config = dict(
    horizontal_flip=True,
    translate=0.12,
    targets=['species'],
    layers=12,
    label_smoothing=0.2,
    loss='binary_cross_entropy',
    init='lecun_normal',
    momentum=0.9,
    orthogonalizer='newton_schulz_5',
    weight_decay=0.0,
)
Rows from block 4 of a small image classifier, named by matrix and row number. Rows with one number belong to one neuron. Each number is 50 + 15 x the weight over its row's rms, rounded and kept within 0 to 99. All counts start at 0.
Before each neuron's rows are labels from the 100 images, of 14848, where the neuron reaches its highest value: "strongest on" is what is common among them. Only what is clearly more common there than usual is listed. The data: photos of plants, animals and fungi (iNaturalist).
# fc1: MLP up (model.blocks.4.mlp.fc1.weight, 1024x256), inputs 0-127
# fc2: MLP down (model.blocks.4.mlp.fc2.weight, 256x1024, transposed), outputs 0-127

strongest on: order Odonata
fc1.749:32 24 70 67 50 12 25 59 10 52 37 35 28 58 43 53 56 68 40 52 65 63 41 41 77 59 65 43 56 62 82 63 54 42 61 46 46 62 62 47 67 25 55 41 62 46 63 47 72 27 49 56 37 45 54 49 58 41 51 65 34 57 45 54 20 52 38 56 37 24 75 58 43 34 47 55 47 81 17 35 37 55 67 63 22 75 40 20 54 46 00 40 29 73 31 43 45 40 35 68 36 46 74 50 39 60 62 63 80 64 30 45 63 64 41 39 38 47 44 43 23 48 25 66 60 58 46 50
fc2.749:47 44 47 64 30 71 27 29 50 56 54 60 01 45 38 48 52 53 60 57 19 27 32 59 42 52 60 30 76 66 73 55 76 71 57 28 58 66 69 75 50 37 50 55 40 66 64 69 45 58 38 29 60 61 73 68 42 51 56 52 42 54 52 23 15 59 63 38 55 59 45 37 74 41 41 31 04 46 57 54 53 57 59 42 46 90 48 49 56 54 54 24 37 56 51 44 45 63 70 40 37 27 53 34 40 58 63 50 54 81 49 54 63 17 55 66 32 53 62 51 61 22 73 55 75 55 50 72

strongest on: order Odonata
fc1.601:50 48 47 53 39 38 80 34 52 45 65 33 57 72 59 69 35 44 52 56 53 58 66 26 63 60 34 65 55 47 59 44 31 40 61 48 66 46 19 27 51 49 74 41 60 51 51 44 69 38 46 35 44 69 59 55 42 24 34 47 56 48 34 77 50 49 49 67 32 37 57 77 36 41 46 36 71 23 62 40 40 23 36 55 45 36 37 63 73 33 22 27 73 65 73 19 34 57 19 40 19 50 53 56 62 46 49 17 50 61 46 52 42 63 51 62 33 64 40 67 21 26 54 56 34 71 56 28
fc2.601:42 28 45 37 44 48 42 75 54 29 59 39 54 46 29 66 82 29 19 45 74 57 47 54 45 31 72 54 86 50 57 46 38 68 49 68 25 54 70 60 52 55 41 64 53 72 39 38 45 65 45 45 64 56 64 67 65 42 67 44 46 50 39 57 44 65 65 45 48 64 62 51 54 44 17 56 57 37 52 72 14 65 89 32 57 34 68 50 20 43 66 40 46 44 47 52 61 39 46 47 46 48 50 29 71 71 84 57 51 22 69 38 50 58 45 61 40 60 42 46 65 86 51 42 60 36 55 76

strongest on: phylum Arthropoda; class Insecta
fc1.765:50 35 41 46 29 47 52 23 40 65 74 46 61 60 60 44 50 38 48 46 46 45 34 88 42 56 54 61 24 58 34 36 43 48 45 40 40 57 28 47 48 69 22 46 63 07 41 66 53 84 34 57 52 63 43 46 43 49 41 41 45 32 30 37 50 26 52 52 62 67 83 36 41 57 57 43 78 46 65 65 45 45 72 77 53 39 89 74 70 37 35 66 28 38 59 55 38 19 43 56 42 68 39 36 50 64 59 60 56 49 53 62 76 41 43 59 50 70 59 66 48 60 36 46 55 73 70 42
fc2.765:33 61 60 85 77 44 42 61 55 41 51 49 62 39 41 31 56 42 38 79 47 56 40 51 58 34 33 66 62 36 68 46 76 75 66 55 53 45 77 47 36 57 59 77 40 42 51 50 51 26 43 86 52 60 39 40 74 60 41 58 29 49 51 56 59 39 65 56 63 21 40 36 38 49 29 51 37 67 49 52 00 62 50 44 62 36 41 61 32 60 58 32 81 44 69 46 52 45 42 47 70 78 63 60 43 43 46 77 74 55 27 49 17 41 35 40 28 51 41 61 68 47 28 57 61 55 58 00

strongest on: order Lepidoptera
fc1.125:48 66 39 52 47 31 58 52 48 62 59 45 40 40 36 60 45 46 54 57 26 48 59 40 64 21 40 28 60 56 45 45 62 44 64 43 74 63 68 75 71 61 40 55 28 55 19 69 60 53 24 48 86 27 45 34 44 49 49 75 37 45 65 61 50 56 58 38 50 58 38 57 54 39 56 69 19 47 64 53 54 33 23 53 40 48 68 52 65 55 41 38 71 49 48 40 56 73 43 46 57 65 38 40 45 54 66 57 55 50 65 52 53 49 44 43 38 49 46 60 63 73 28 30 53 65 64 44
fc2.125:44 38 62 31 43 65 66 30 63 42 31 39 54 41 85 50 56 33 68 41 39 82 65 65 42 47 46 54 31 40 62 63 54 36 35 68 47 48 75 45 48 53 57 55 43 56 51 40 76 36 53 64 52 45 52 42 46 62 64 77 55 62 36 37 49 53 48 64 21 54 40 67 62 53 42 59 49 71 37 60 44 51 34 23 55 40 23 41 26 42 25 62 31 47 60 61 29 46 51 40 51 23 33 38 81 34 42 33 58 62 37 49 53 51 36 55 48 27 70 48 57 48 37 46 39 67 45 58

strongest on: phylum Chordata; class Aves
fc1.432:54 55 58 51 58 49 77 28 51 36 22 63 68 74 51 60 46 21 43 55 62 31 49 97 26 60 44 63 65 54 38 36 42 28 14 64 39 37 56 67 52 71 30 32 61 20 46 66 19 35 64 60 41 46 89 38 40 65 64 77 32 70 37 37 45 30 33 67 59 40 30 28 71 61 54 42 43 53 49 54 48 23 42 50 58 51 48 57 63 20 34 39 24 47 56 50 40 25 32 30 55 55 58 43 37 48 59 56 14 67 66 45 50 59 30 25 68 71 73 37 57 49 61 72 44 41 62 52
fc2.432:50 37 21 46 31 19 62 60 50 73 49 48 73 52 43 38 59 54 45 62 65 73 63 28 39 65 80 65 68 36 53 37 66 54 61 46 54 46 46 50 47 37 56 45 29 60 77 45 82 57 48 39 43 27 33 58 53 48 54 32 45 56 59 42 44 31 39 31 67 31 53 50 38 55 71 47 70 33 70 46 45 59 69 69 46 59 49 45 35 15 16 68 82 53 64 44 61 66 58 45 56 67 51 76 55 33 61 40 65 48 27 48 56 39 57 50 56 65 43 82 59 42 33 54 38 43 55 61

strongest on: phylum Chordata; class Aves
fc1.531:38 30 73 56 59 60 33 64 58 71 38 39 32 49 47 37 61 38 48 40 50 27 57 30 55 53 70 39 38 54 64 26 65 30 43 56 78 34 21 34 61 26 28 32 58 55 40 78 38 47 81 49 60 12 72 30 77 42 61 63 72 47 52 56 82 80 41 54 44 32 38 67 56 56 60 70 49 55 57 59 41 50 55 53 44 48 64 70 67 35 55 55 63 47 36 48 53 61 41 69 37 66 57 57 64 10 63 86 57 40 44 49 59 32 29 34 48 41 56 64 27 55 61 33 50 44 67 76
fc2.531:37 73 73 45 49 55 42 39 64 15 57 99 68 60 41 50 45 24 72 61 62 73 42 38 65 67 37 43 29 53 48 52 70 25 58 74 28 58 42 78 47 72 47 30 50 72 51 69 40 76 62 18 72 52 52 57 34 43 49 35 43 32 42 53 23 26 32 56 64 65 60 75 67 55 12 56 61 32 53 50 80 48 41 49 68 37 38 33 31 65 43 50 31 70 51 49 47 37 66 54 60 60 35 74 58 44 71 39 26 35 34 56 60 93 55 44 46 50 48 50 51 45 30 60 30 30 49 58

strongest on: order Odonata; family: Coenagrionidae; text has "damselfly"
fc1.595:67 52 55 56 48 70 52 54 61 55 18 46 36 38 57 27 77 50 69 46 30 49 55 34 60 45 69 62 48 24 39 66 46 48 66 56 40 37 48 45 53 70 34 18 54 60 55 46 46 59 48 53 54 45 51 61 39 16 39 64 30 43 42 43 39 50 44 56 37 40 49 44 68 15 51 48 36 42 59 36 22 44 91 53 16 53 32 27 67 57 53 54 36 62 47 43 35 54 76 45 45 57 51 67 45 51 74 27 46 72 50 49 36 46 53 74 27 46 40 54 40 48 55 59 45 91 72 69
fc2.595:37 27 55 41 61 57 61 26 36 47 37 77 20 63 53 19 56 29 63 38 34 44 51 48 72 46 50 60 81 48 77 68 51 56 48 59 51 58 37 52 39 62 44 44 32 53 47 52 50 70 19 40 66 48 52 55 49 50 38 53 54 63 28 59 36 64 61 18 00 54 66 52 78 48 43 42 56 36 37 50 31 51 63 43 65 71 60 43 47 50 56 35 27 51 62 19 56 53 71 58 42 61 60 39 40 55 61 55 42 62 45 79 71 42 49 82 26 62 42 32 37 71 62 85 55 55 53 51

strongest on: class Insecta; order Odonata
fc1.606:63 54 44 65 19 24 19 63 54 71 33 59 44 53 59 59 62 56 70 43 58 59 45 35 65 34 55 56 52 53 47 55 43 59 29 49 61 45 46 49 58 53 45 40 91 48 72 39 55 41 79 53 44 36 44 27 25 44 36 28 38 23 45 46 37 34 53 54 66 51 45 22 35 45 42 31 53 41 36 44 36 23 58 76 38 55 50 32 66 58 64 61 60 43 28 35 70 59 42 55 26 42 79 54 61 56 55 28 37 83 51 36 57 49 66 39 49 61 45 78 57 63 67 67 54 66 55 29
fc2.606:55 44 44 40 65 62 30 28 68 43 86 67 30 22 59 33 39 75 42 46 65 53 49 49 63 45 84 63 47 66 72 98 32 33 51 66 27 93 64 59 48 30 39 32 87 42 54 48 62 34 33 46 17 54 29 66 90 68 63 62 45 81 73 67 57 39 68 49 45 32 69 32 38 49 27 36 42 37 50 53 44 68 54 29 44 63 52 74 42 41 51 30 36 36 51 31 75 56 74 43 41 30 84 61 48 37 53 42 26 66 63 31 64 60 35 58 36 38 47 46 38 50 44 31 65 31 59 28

strongest on: order Charadriiformes
fc1.633:45 71 43 34 53 32 29 53 30 58 86 43 56 48 62 43 57 68 81 64 40 68 45 37 60 36 52 50 51 80 50 47 28 46 59 44 42 58 64 52 70 73 29 42 33 10 43 48 40 45 45 55 61 23 63 40 37 48 54 45 72 53 36 65 69 53 73 28 33 51 43 42 63 66 37 60 47 67 74 46 47 39 40 70 28 65 71 38 67 51 59 36 48 47 50 69 50 57 54 43 48 48 46 34 38 46 45 51 41 48 44 59 60 28 34 65 52 64 67 75 66 35 22 47 62 47 38 55
fc2.633:51 44 45 49 59 63 53 34 36 37 61 30 44 50 49 59 55 31 37 66 54 23 59 43 43 62 56 26 49 30 35 50 79 68 36 45 53 48 43 35 53 54 59 54 58 68 18 62 53 15 35 49 58 60 61 61 55 55 40 35 61 16 46 74 58 21 67 71 61 44 27 76 48 61 35 51 58 57 22 26 64 66 23 63 38 54 40 31 36 35 56 69 34 59 31 84 64 33 26 21 37 44 50 39 50 42 57 22 47 28 47 35 42 44 51 29 74 48 35 55 64 61 38 40 77 61 52 57

strongest on: order Odonata
fc1.131:60 36 46 33 66 94 37 60 36 55 29 46 71 76 23 31 39 64 61 53 45 71 67 37 38 41 41 45 28 40 59 33 35 19 42 62 42 32 51 55 76 44 46 42 41 58 43 53 74 55 44 34 28 32 57 41 35 44 58 62 61 54 43 59 62 53 59 04 43 73 36 68 42 54 63 60 67 35 55 57 46 48 56 62 60 53 62 40 71 30 46 71 42 39 61 37 45 49 28 51 40 91 71 49 61 51 49 29 45 67 57 46 45 68 60 36 59 59 42 25 48 54 63 50 63 48 79 48
fc2.131:45 54 36 28 51 40 41 28 56 17 65 71 30 69 58 61 56 52 54 60 61 41 67 48 66 44 50 53 84 15 60 31 56 35 58 43 58 58 36 53 39 30 38 46 31 45 57 51 45 81 66 64 36 80 48 83 64 32 63 40 75 42 68 33 48 56 72 32 29 36 52 46 55 54 31 25 32 36 45 49 53 68 36 70 35 50 52 26 54 29 40 49 58 55 73 37 32 43 65 52 45 40 27 59 54 18 50 55 95 48 75 38 19 53 50 37 57 44 48 59 47 67 57 69 32 32 80 37

strongest on: phylum Arthropoda; class Insecta
fc1.91:57 20 72 64 48 68 68 27 61 22 63 64 58 50 56 37 54 48 33 79 48 32 49 68 40 23 68 46 91 40 47 27 65 76 51 53 41 44 54 76 48 58 65 33 64 65 32 38 55 75 40 36 58 42 58 61 68 54 52 68 42 46 53 47 44 62 34 43 27 38 40 61 55 62 53 63 62 34 33 44 72 50 75 45 33 44 41 26 28 29 49 58 43 40 23 57 37 52 66 59 33 53 36 60 58 49 64 57 65 42 30 52 36 44 68 44 28 73 56 42 60 30 44 37 22 48 35 61
fc2.91:40 56 34 40 43 64 54 46 30 44 54 63 47 66 59 62 36 36 28 63 25 67 45 28 35 50 63 70 39 69 42 55 33 28 86 53 62 79 52 53 64 31 34 70 54 51 47 35 52 64 57 56 64 60 53 37 41 34 47 31 74 47 37 45 51 20 51 58 37 25 37 50 18 60 25 48 54 69 66 23 62 62 31 47 51 51 55 93 69 58 62 43 43 61 75 62 40 30 37 29 62 47 67 58 59 72 63 31 45 72 59 23 56 50 64 58 53 46 43 45 36 66 65 70 68 45 81 51

strongest on: phylum Chordata; class Aves
fc1.239:51 38 40 44 58 40 57 49 30 63 66 66 18 43 29 30 28 01 74 52 64 83 27 35 58 36 68 50 68 69 55 46 62 58 43 54 68 42 54 54 38 37 33 51 69 37 32 12 33 82 50 37 43 59 55 45 72 51 29 30 50 68 45 14 39 49 52 40 49 53 59 31 50 46 45 69 51 09 51 60 59 58 46 63 49 16 42 37 63 67 38 65 59 45 51 15 22 49 78 48 47 49 80 57 40 79 40 36 56 68 66 52 63 47 46 55 30 86 64 53 55 57 41 40 56 51 60 51
fc2.239:44 57 54 89 45 47 62 29 25 68 37 33 36 68 40 50 42 18 44 48 35 50 22 68 61 59 36 51 55 42 48 45 38 55 23 51 63 57 38 60 34 45 46 51 49 52 81 76 19 30 54 65 58 61 44 62 43 61 29 72 57 60 31 41 26 26 26 67 21 41 30 41 49 52 76 69 34 45 57 51 48 20 73 35 49 68 19 57 41 62 55 33 31 53 40 50 63 62 43 48 71 50 82 64 44 47 85 40 32 56 62 31 53 35 49 65 37 51 54 53 76 58 73 49 55 55 47 73

strongest on: phylum Chordata
fc1.187:51 54 41 51 47 49 41 53 61 62 55 71 48 87 46 59 46 44 52 48 52 52 42 65 19 30 40 29 69 31 56 78 50 52 52 36 36 18 77 80 42 37 79 70 84 64 50 69 34 52 18 35 62 63 45 37 45 33 84 18 56 64 34 35 28 44 52 54 32 68 55 43 37 39 60 32 21 39 25 58 67 35 61 65 67 52 61 47 59 77 44 50 49 54 52 73 52 68 42 75 43 33 40 39 59 44 38 35 42 51 69 39 40 57 57 27 63 59 70 66 51 45 47 80 39 48 45 43
fc2.187:20 17 81 31 36 37 38 54 32 67 71 45 60 69 58 29 55 50 47 54 44 49 51 21 65 46 66 33 34 59 62 54 34 64 55 57 67 27 66 58 56 54 33 73 34 43 70 44 55 63 28 62 36 44 44 41 64 72 59 19 41 34 76 61 36 62 59 64 50 47 55 54 68 55 48 69 62 34 47 57 69 50 42 65 86 79 42 64 45 48 44 42 63 43 63 26 58 46 63 35 57 32 50 53 27 57 53 71 33 72 47 87 57 46 00 46 51 56 48 46 44 56 55 44 50 34 53 63

strongest on: order Odonata; family: Coenagrionidae
fc1.166:45 62 75 69 33 74 31 51 36 69 43 75 46 58 51 52 48 56 31 54 17 43 55 35 39 55 67 48 63 33 69 39 31 58 19 64 62 09 28 48 45 64 39 74 40 71 68 46 23 42 41 48 57 59 40 43 35 45 50 56 33 56 64 71 63 38 57 66 49 72 59 62 52 47 31 48 24 40 35 23 31 53 74 55 66 44 30 49 58 29 56 38 62 38 28 59 49 33 67 37 42 36 60 26 58 60 77 49 52 66 52 52 10 21 33 41 37 52 69 63 42 50 69 68 31 52 62 64
fc2.166:38 55 36 62 65 46 47 49 54 20 41 56 34 82 33 37 36 55 61 51 28 16 21 19 59 41 94 13 30 62 60 37 48 37 67 39 40 48 36 43 46 43 54 49 54 74 71 55 55 24 22 39 63 23 81 40 31 53 58 65 69 69 61 43 31 60 53 29 43 52 68 72 43 34 53 50 67 38 57 55 32 64 50 56 55 39 48 42 32 55 27 49 53 57 66 47 50 47 64 49 64 67 54 62 27 58 54 70 29 59 63 47 59 70 54 64 67 51 27 58 59 51 50 54 45 46 69 78

strongest on: order Charadriiformes
fc1.468:55 40 58 70 71 56 54 33 46 56 34 85 68 63 77 40 84 59 39 42 65 71 63 38 61 24 43 17 70 75 63 61 64 45 40 56 40 22 54 46 58 96 36 49 74 45 71 43 65 52 44 56 39 49 20 47 56 42 45 54 23 36 55 44 38 55 81 50 37 24 55 29 63 41 58 55 29 71 51 31 45 34 61 61 20 42 48 46 46 71 50 49 53 64 44 37 61 41 61 71 71 46 23 62 59 30 48 69 51 68 55 44 38 29 47 46 58 59 49 60 46 37 45 33 41 35 25 35
fc2.468:53 32 31 53 61 53 67 54 53 60 54 50 50 34 52 71 44 33 66 32 68 71 39 32 50 60 48 30 54 39 53 41 59 44 61 45 57 49 58 58 42 62 72 48 59 71 51 73 53 50 45 47 89 85 17 66 32 57 70 46 55 40 28 37 47 68 15 29 40 50 57 59 53 61 56 29 57 61 50 40 74 47 37 35 49 44 84 39 53 30 29 61 64 44 33 57 48 37 43 57 52 63 21 46 11 53 49 50 57 31 58 58 55 50 65 31 63 80 66 41 66 18 58 49 95 68 56 41

strongest on: phylum Chordata; class Aves
fc1.19:66 68 46 52 53 29 32 58 36 61 49 41 27 62 61 67 81 27 70 51 39 45 22 51 59 59 55 59 44 42 57 83 34 50 51 68 58 39 42 72 43 13 95 32 79 28 10 51 36 75 25 62 51 37 71 45 41 46 49 49 89 30 56 49 36 56 55 13 51 70 72 44 49 61 48 67 65 58 61 65 65 49 53 42 65 64 55 51 43 59 49 14 52 56 47 39 49 60 36 15 56 59 55 60 46 43 33 44 51 51 17 67 62 57 38 46 30 39 46 82 59 57 64 51 55 59 33 45
fc2.19:47 52 63 65 34 72 50 49 59 24 41 62 44 69 64 43 53 61 51 66 39 35 29 43 37 54 32 36 40 66 52 36 91 67 26 46 53 34 59 18 67 51 50 62 60 46 48 77 26 38 46 36 69 51 53 52 45 74 50 57 48 35 74 67 54 68 28 49 60 49 32 42 55 41 26 45 34 44 39 45 41 73 45 58 42 49 50 55 74 54 37 74 35 48 69 75 69 29 54 55 52 86 66 73 74 66 75 66 50 60 76 36 55 32 68 60 59 54 79 26 73 47 40 46 52 50 70 67

strongest on: order Charadriiformes
fc1.696:49 27 58 59 44 68 22 51 72 43 78 39 65 78 72 43 47 49 77 60 34 54 54 69 32 51 40 61 41 55 43 34 21 41 62 44 64 49 70 41 62 56 40 58 47 26 62 35 44 58 62 56 50 54 60 73 76 85 65 59 44 39 60 40 59 27 50 24 51 60 37 50 78 28 74 51 45 68 73 68 50 41 61 43 31 37 55 43 43 30 57 69 36 68 46 48 19 31 70 58 58 61 53 44 27 63 48 22 63 36 53 51 42 29 16 38 31 61 42 81 41 52 21 56 58 60 41 57
fc2.696:47 44 49 84 47 63 79 39 49 31 59 33 74 58 45 43 55 31 42 33 50 43 61 63 45 33 45 46 67 73 63 94 65 47 59 40 53 40 48 68 55 55 45 49 66 65 39 36 61 64 57 55 52 65 43 29 32 65 50 18 58 43 51 48 80 67 43 56 55 42 07 32 51 68 60 57 38 63 25 57 59 52 59 41 62 39 45 33 57 53 52 74 57 46 72 47 77 70 70 58 84 38 53 47 42 58 61 50 49 37 44 32 45 39 73 24 61 77 83 62 32 51 04 62 47 67 63 58

strongest on: class Insecta; phylum Arthropoda
fc1.555:56 46 56 34 37 37 53 55 74 49 45 45 54 63 49 60 58 47 55 31 46 75 55 44 40 31 40 79 74 23 43 29 48 64 66 38 58 45 43 77 40 27 59 68 32 37 32 44 43 61 52 25 34 48 57 41 36 71 59 74 59 44 44 33 40 66 47 64 51 71 31 60 33 52 70 57 38 51 56 42 26 64 45 22 35 28 44 30 57 66 46 51 43 39 57 42 67 57 67 46 36 35 48 62 50 38 62 49 38 30 56 79 30 38 26 19 39 77 68 23 29 48 57 67 71 63 48 67
fc2.555:45 52 55 64 59 26 34 58 38 43 31 66 23 65 40 32 59 36 63 54 30 75 30 52 83 47 60 36 41 67 44 74 61 55 35 60 63 52 51 38 72 77 46 25 53 40 53 48 58 44 44 58 39 68 52 74 54 68 53 51 28 60 71 59 59 31 47 36 65 55 73 45 38 65 50 51 53 64 44 31 48 32 37 81 42 56 64 65 37 34 33 41 63 20 53 47 46 37 45 31 70 54 62 58 45 47 53 42 45 70 64 44 52 48 84 84 07 30 18 59 40 47 51 25 66 30 33 31

strongest on: order Odonata; family: Coenagrionidae; text has "damselfly"
fc1.448:52 50 35 25 51 42 44 44 41 66 66 26 38 63 41 25 54 20 37 44 40 50 33 31 86 59 45 54 56 62 38 43 31 47 46 44 40 31 42 42 44 63 35 41 52 81 37 41 63 67 65 88 74 62 48 45 27 51 44 51 75 73 58 36 72 42 39 21 37 50 46 88 34 56 53 51 42 50 64 32 38 74 46 55 38 40 58 55 56 49 59 53 47 49 45 39 57 87 79 56 32 40 63 17 43 75 26 46 31 60 41 50 38 32 31 52 48 32 43 62 37 47 77 73 47 73 74 56
fc2.448:55 40 37 38 39 58 48 38 26 58 35 74 19 37 69 47 53 28 58 51 46 70 60 68 44 31 54 55 62 62 60 38 28 49 81 63 47 51 63 60 41 68 37 29 30 53 70 33 50 66 24 51 38 61 29 67 58 44 58 53 46 70 20 68 35 28 65 73 60 66 54 81 88 67 37 41 40 52 36 37 50 39 48 54 37 46 38 64 58 64 64 43 38 51 47 18 25 52 36 55 39 48 50 42 53 60 63 38 45 64 82 57 32 85 36 52 71 53 74 46 51 48 23 49 56 33 52 40

strongest on: phylum Arthropoda; class Insecta; order Lepidoptera
fc1.33:65 59 70 53 21 72 38 50 40 41 56 26 33 51 49 32 29 57 31 28 80 41 42 65 57 67 69 38 40 42 09 49 51 65 54 58 57 55 99 69 61 82 71 33 49 49 51 49 59 51 40 53 28 56 36 86 48 83 38 37 52 70 54 31 45 71 20 61 26 33 22 57 46 31 56 45 57 70 39 40 53 49 64 58 43 35 38 63 44 72 73 72 53 58 58 49 52 66 49 54 63 59 52 74 48 58 52 40 69 97 56 57 23 35 76 49 54 62 66 36 35 38 39 47 68 32 56 76
fc2.33:70 54 73 45 61 42 66 43 53 30 43 46 31 65 34 76 65 39 63 75 47 80 65 54 47 49 24 48 45 30 32 00 41 74 57 47 65 65 46 66 56 62 52 67 36 32 65 37 57 43 60 32 64 57 21 53 42 42 54 45 54 55 40 61 52 67 73 44 32 27 52 38 61 33 50 47 63 99 64 62 68 46 68 27 47 33 48 41 48 59 56 57 47 16 44 75 56 54 53 55 50 40 55 72 47 29 77 22 53 41 20 16 40 56 53 42 58 59 26 66 52 56 36 34 25 52 39 44

strongest on: order Lepidoptera
fc1.615:51 32 42 63 55 41 68 33 50 42 50 25 50 78 68 60 68 25 53 48 19 69 39 42 58 57 41 68 56 58 19 31 65 51 24 51 56 41 58 42 43 51 64 56 43 37 61 87 47 36 31 61 30 46 62 40 37 40 58 91 28 51 57 44 57 60 39 40 22 69 60 28 47 46 70 31 40 54 74 35 48 65 59 61 32 56 49 54 54 62 67 78 59 34 54 44 43 39 58 66 52 56 21 53 23 54 66 78 65 69 57 26 39 38 33 45 57 36 42 52 51 38 33 65 69 66 57 50
fc2.615:51 60 60 63 59 24 65 64 61 62 44 46 18 23 53 37 63 22 46 57 59 79 76 62 46 63 54 37 42 35 62 62 42 50 66 66 52 38 51 77 27 25 41 38 76 57 30 61 32 57 48 70 46 70 36 55 74 38 58 53 31 62 57 47 66 71 62 47 37 26 61 75 34 34 35 56 54 59 55 52 70 26 84 62 65 55 53 46 60 18 64 52 51 65 51 47 52 69 65 44 42 55 82 54 66 58 45 47 72 18 65 50 39 57 50 50 34 43 72 46 62 73 55 57 48 73 28 48

strongest on: class Insecta; phylum Arthropoda; order Lepidoptera
fc1.475:72 51 78 32 64 45 64 55 50 82 32 56 44 57 34 50 31 52 54 59 37 37 40 69 53 35 26 55 50 55 78 61 38 40 57 54 36 63 66 17 42 35 25 20 36 27 47 49 60 92 55 54 26 76 80 45 34 08 17 70 41 48 37 60 56 36 52 26 43 56 42 63 54 33 63 62 59 63 58 51 44 15 37 57 53 37 56 30 65 34 39 47 51 62 63 53 57 44 33 33 57 50 44 52 66 47 46 26 64 57 33 57 46 62 27 55 31 41 44 35 28 69 60 63 46 64 53 56
fc2.475:63 32 54 61 58 53 34 33 54 33 47 60 50 82 63 57 52 79 44 27 44 56 53 40 34 57 99 34 39 46 37 44 39 50 35 65 67 55 29 66 64 70 52 75 21 63 32 58 50 67 43 60 44 50 49 46 49 41 97 49 59 70 37 49 44 33 42 56 48 77 50 33 16 47 36 29 63 44 39 74 35 73 29 33 53 36 52 58 55 51 12 72 58 54 48 72 78 53 64 81 54 54 37 62 38 71 59 54 50 21 66 50 45 64 60 41 46 50 45 30 39 33 51 55 64 54 75 57

strongest on: phylum Arthropoda; class Insecta; order Lepidoptera
fc1.410:41 43 68 62 51 65 78 53 86 49 32 51 36 41 61 63 33 54 33 56 62 51 48 54 78 47 68 65 47 73 63 67 81 35 62 74 41 61 75 32 56 56 37 24 50 47 59 67 49 50 61 82 18 64 47 67 71 24 46 59 57 47 34 49 56 61 19 30 39 46 66 48 78 30 49 38 89 61 51 42 62 43 62 64 50 49 36 60 41 73 32 44 48 52 54 44 34 72 36 40 69 32 62 35 48 53 56 50 52 45 51 41 50 63 32 57 69 67 50 41 33 38 28 50 61 45 60 72
fc2.410:56 54 58 49 67 53 07 52 63 49 70 58 48 50 43 46 39 53 47 38 40 57 55 67 40 41 63 30 62 56 29 99 46 32 68 66 66 59 44 50 60 45 52 70 42 53 99 60 34 34 30 60 60 59 25 56 55 54 49 84 34 72 50 43 36 52 45 32 38 56 65 35 45 77 40 63 70 51 39 50 73 42 35 61 45 50 54 59 43 36 52 46 59 34 35 57 44 40 59 66 22 34 60 64 77 41 40 58 08 44 45 50 53 15 76 67 40 37 55 62 59 43 55 38 46 29 58 45

strongest on: order Odonata; family: Coenagrionidae
fc1.60:58 36 47 13 30 53 72 19 55 66 36 52 42 58 53 24 46 47 19 64 18 56 53 42 73 33 61 51 77 50 39 49 07 55 57 59 60 63 57 68 55 70 42 30 63 53 54 43 72 33 75 42 37 24 54 52 71 38 29 52 57 48 32 39 39 43 17 57 57 58 44 69 57 58 42 54 58 30 74 83 56 51 61 35 64 38 44 35 50 52 48 42 65 50 65 58 52 56 03 40 48 28 80 56 69 42 74 48 53 76 66 44 46 51 21 56 23 38 67 64 41 41 48 53 63 66 60 51
fc2.60:29 45 43 33 60 76 57 17 50 37 56 32 29 54 38 51 49 30 83 18 70 44 49 36 76 34 46 47 64 40 68 31 59 41 61 49 55 68 42 57 54 35 49 39 26 45 59 47 61 78 50 60 27 83 65 59 60 54 49 34 71 54 37 45 34 41 65 53 36 33 36 47 47 44 49 45 46 33 47 46 36 49 45 67 37 42 58 49 49 42 68 54 43 55 41 54 57 33 58 49 38 30 62 59 49 34 70 55 77 36 74 65 78 48 28 43 54 47 26 47 34 40 70 69 54 41 86 31

strongest on: order Charadriiformes; family: Laridae
fc1.340:65 67 41 33 59 46 21 67 37 17 39 17 37 53 60 72 43 65 59 42 58 27 66 37 37 65 58 72 63 55 68 50 48 79 59 49 36 63 46 49 57 53 60 48 34 41 25 40 47 48 45 37 42 51 62 64 72 52 73 35 57 62 36 50 36 58 56 45 48 51 48 58 48 52 34 46 40 58 66 57 58 35 30 33 37 53 67 52 50 59 28 47 61 48 37 19 33 69 48 72 42 64 51 47 72 54 66 17 79 42 50 56 45 37 54 25 38 39 43 52 74 70 74 69 28 30 66 55
fc2.340:54 37 58 40 40 73 57 47 51 35 58 18 43 40 42 47 23 37 70 70 63 52 53 65 47 52 31 51 46 44 74 62 70 50 43 36 78 57 66 29 59 29 45 44 47 45 39 25 72 64 52 62 36 38 43 74 29 68 54 36 34 40 46 30 61 67 67 53 03 45 50 45 68 21 61 75 30 70 15 65 59 59 43 46 35 62 22 67 30 51 85 22 48 61 66 30 48 64 51 44 77 73 17 55 73 52 46 64 37 53 36 40 48 68 32 53 76 46 56 48 34 55 51 33 48 40 46 34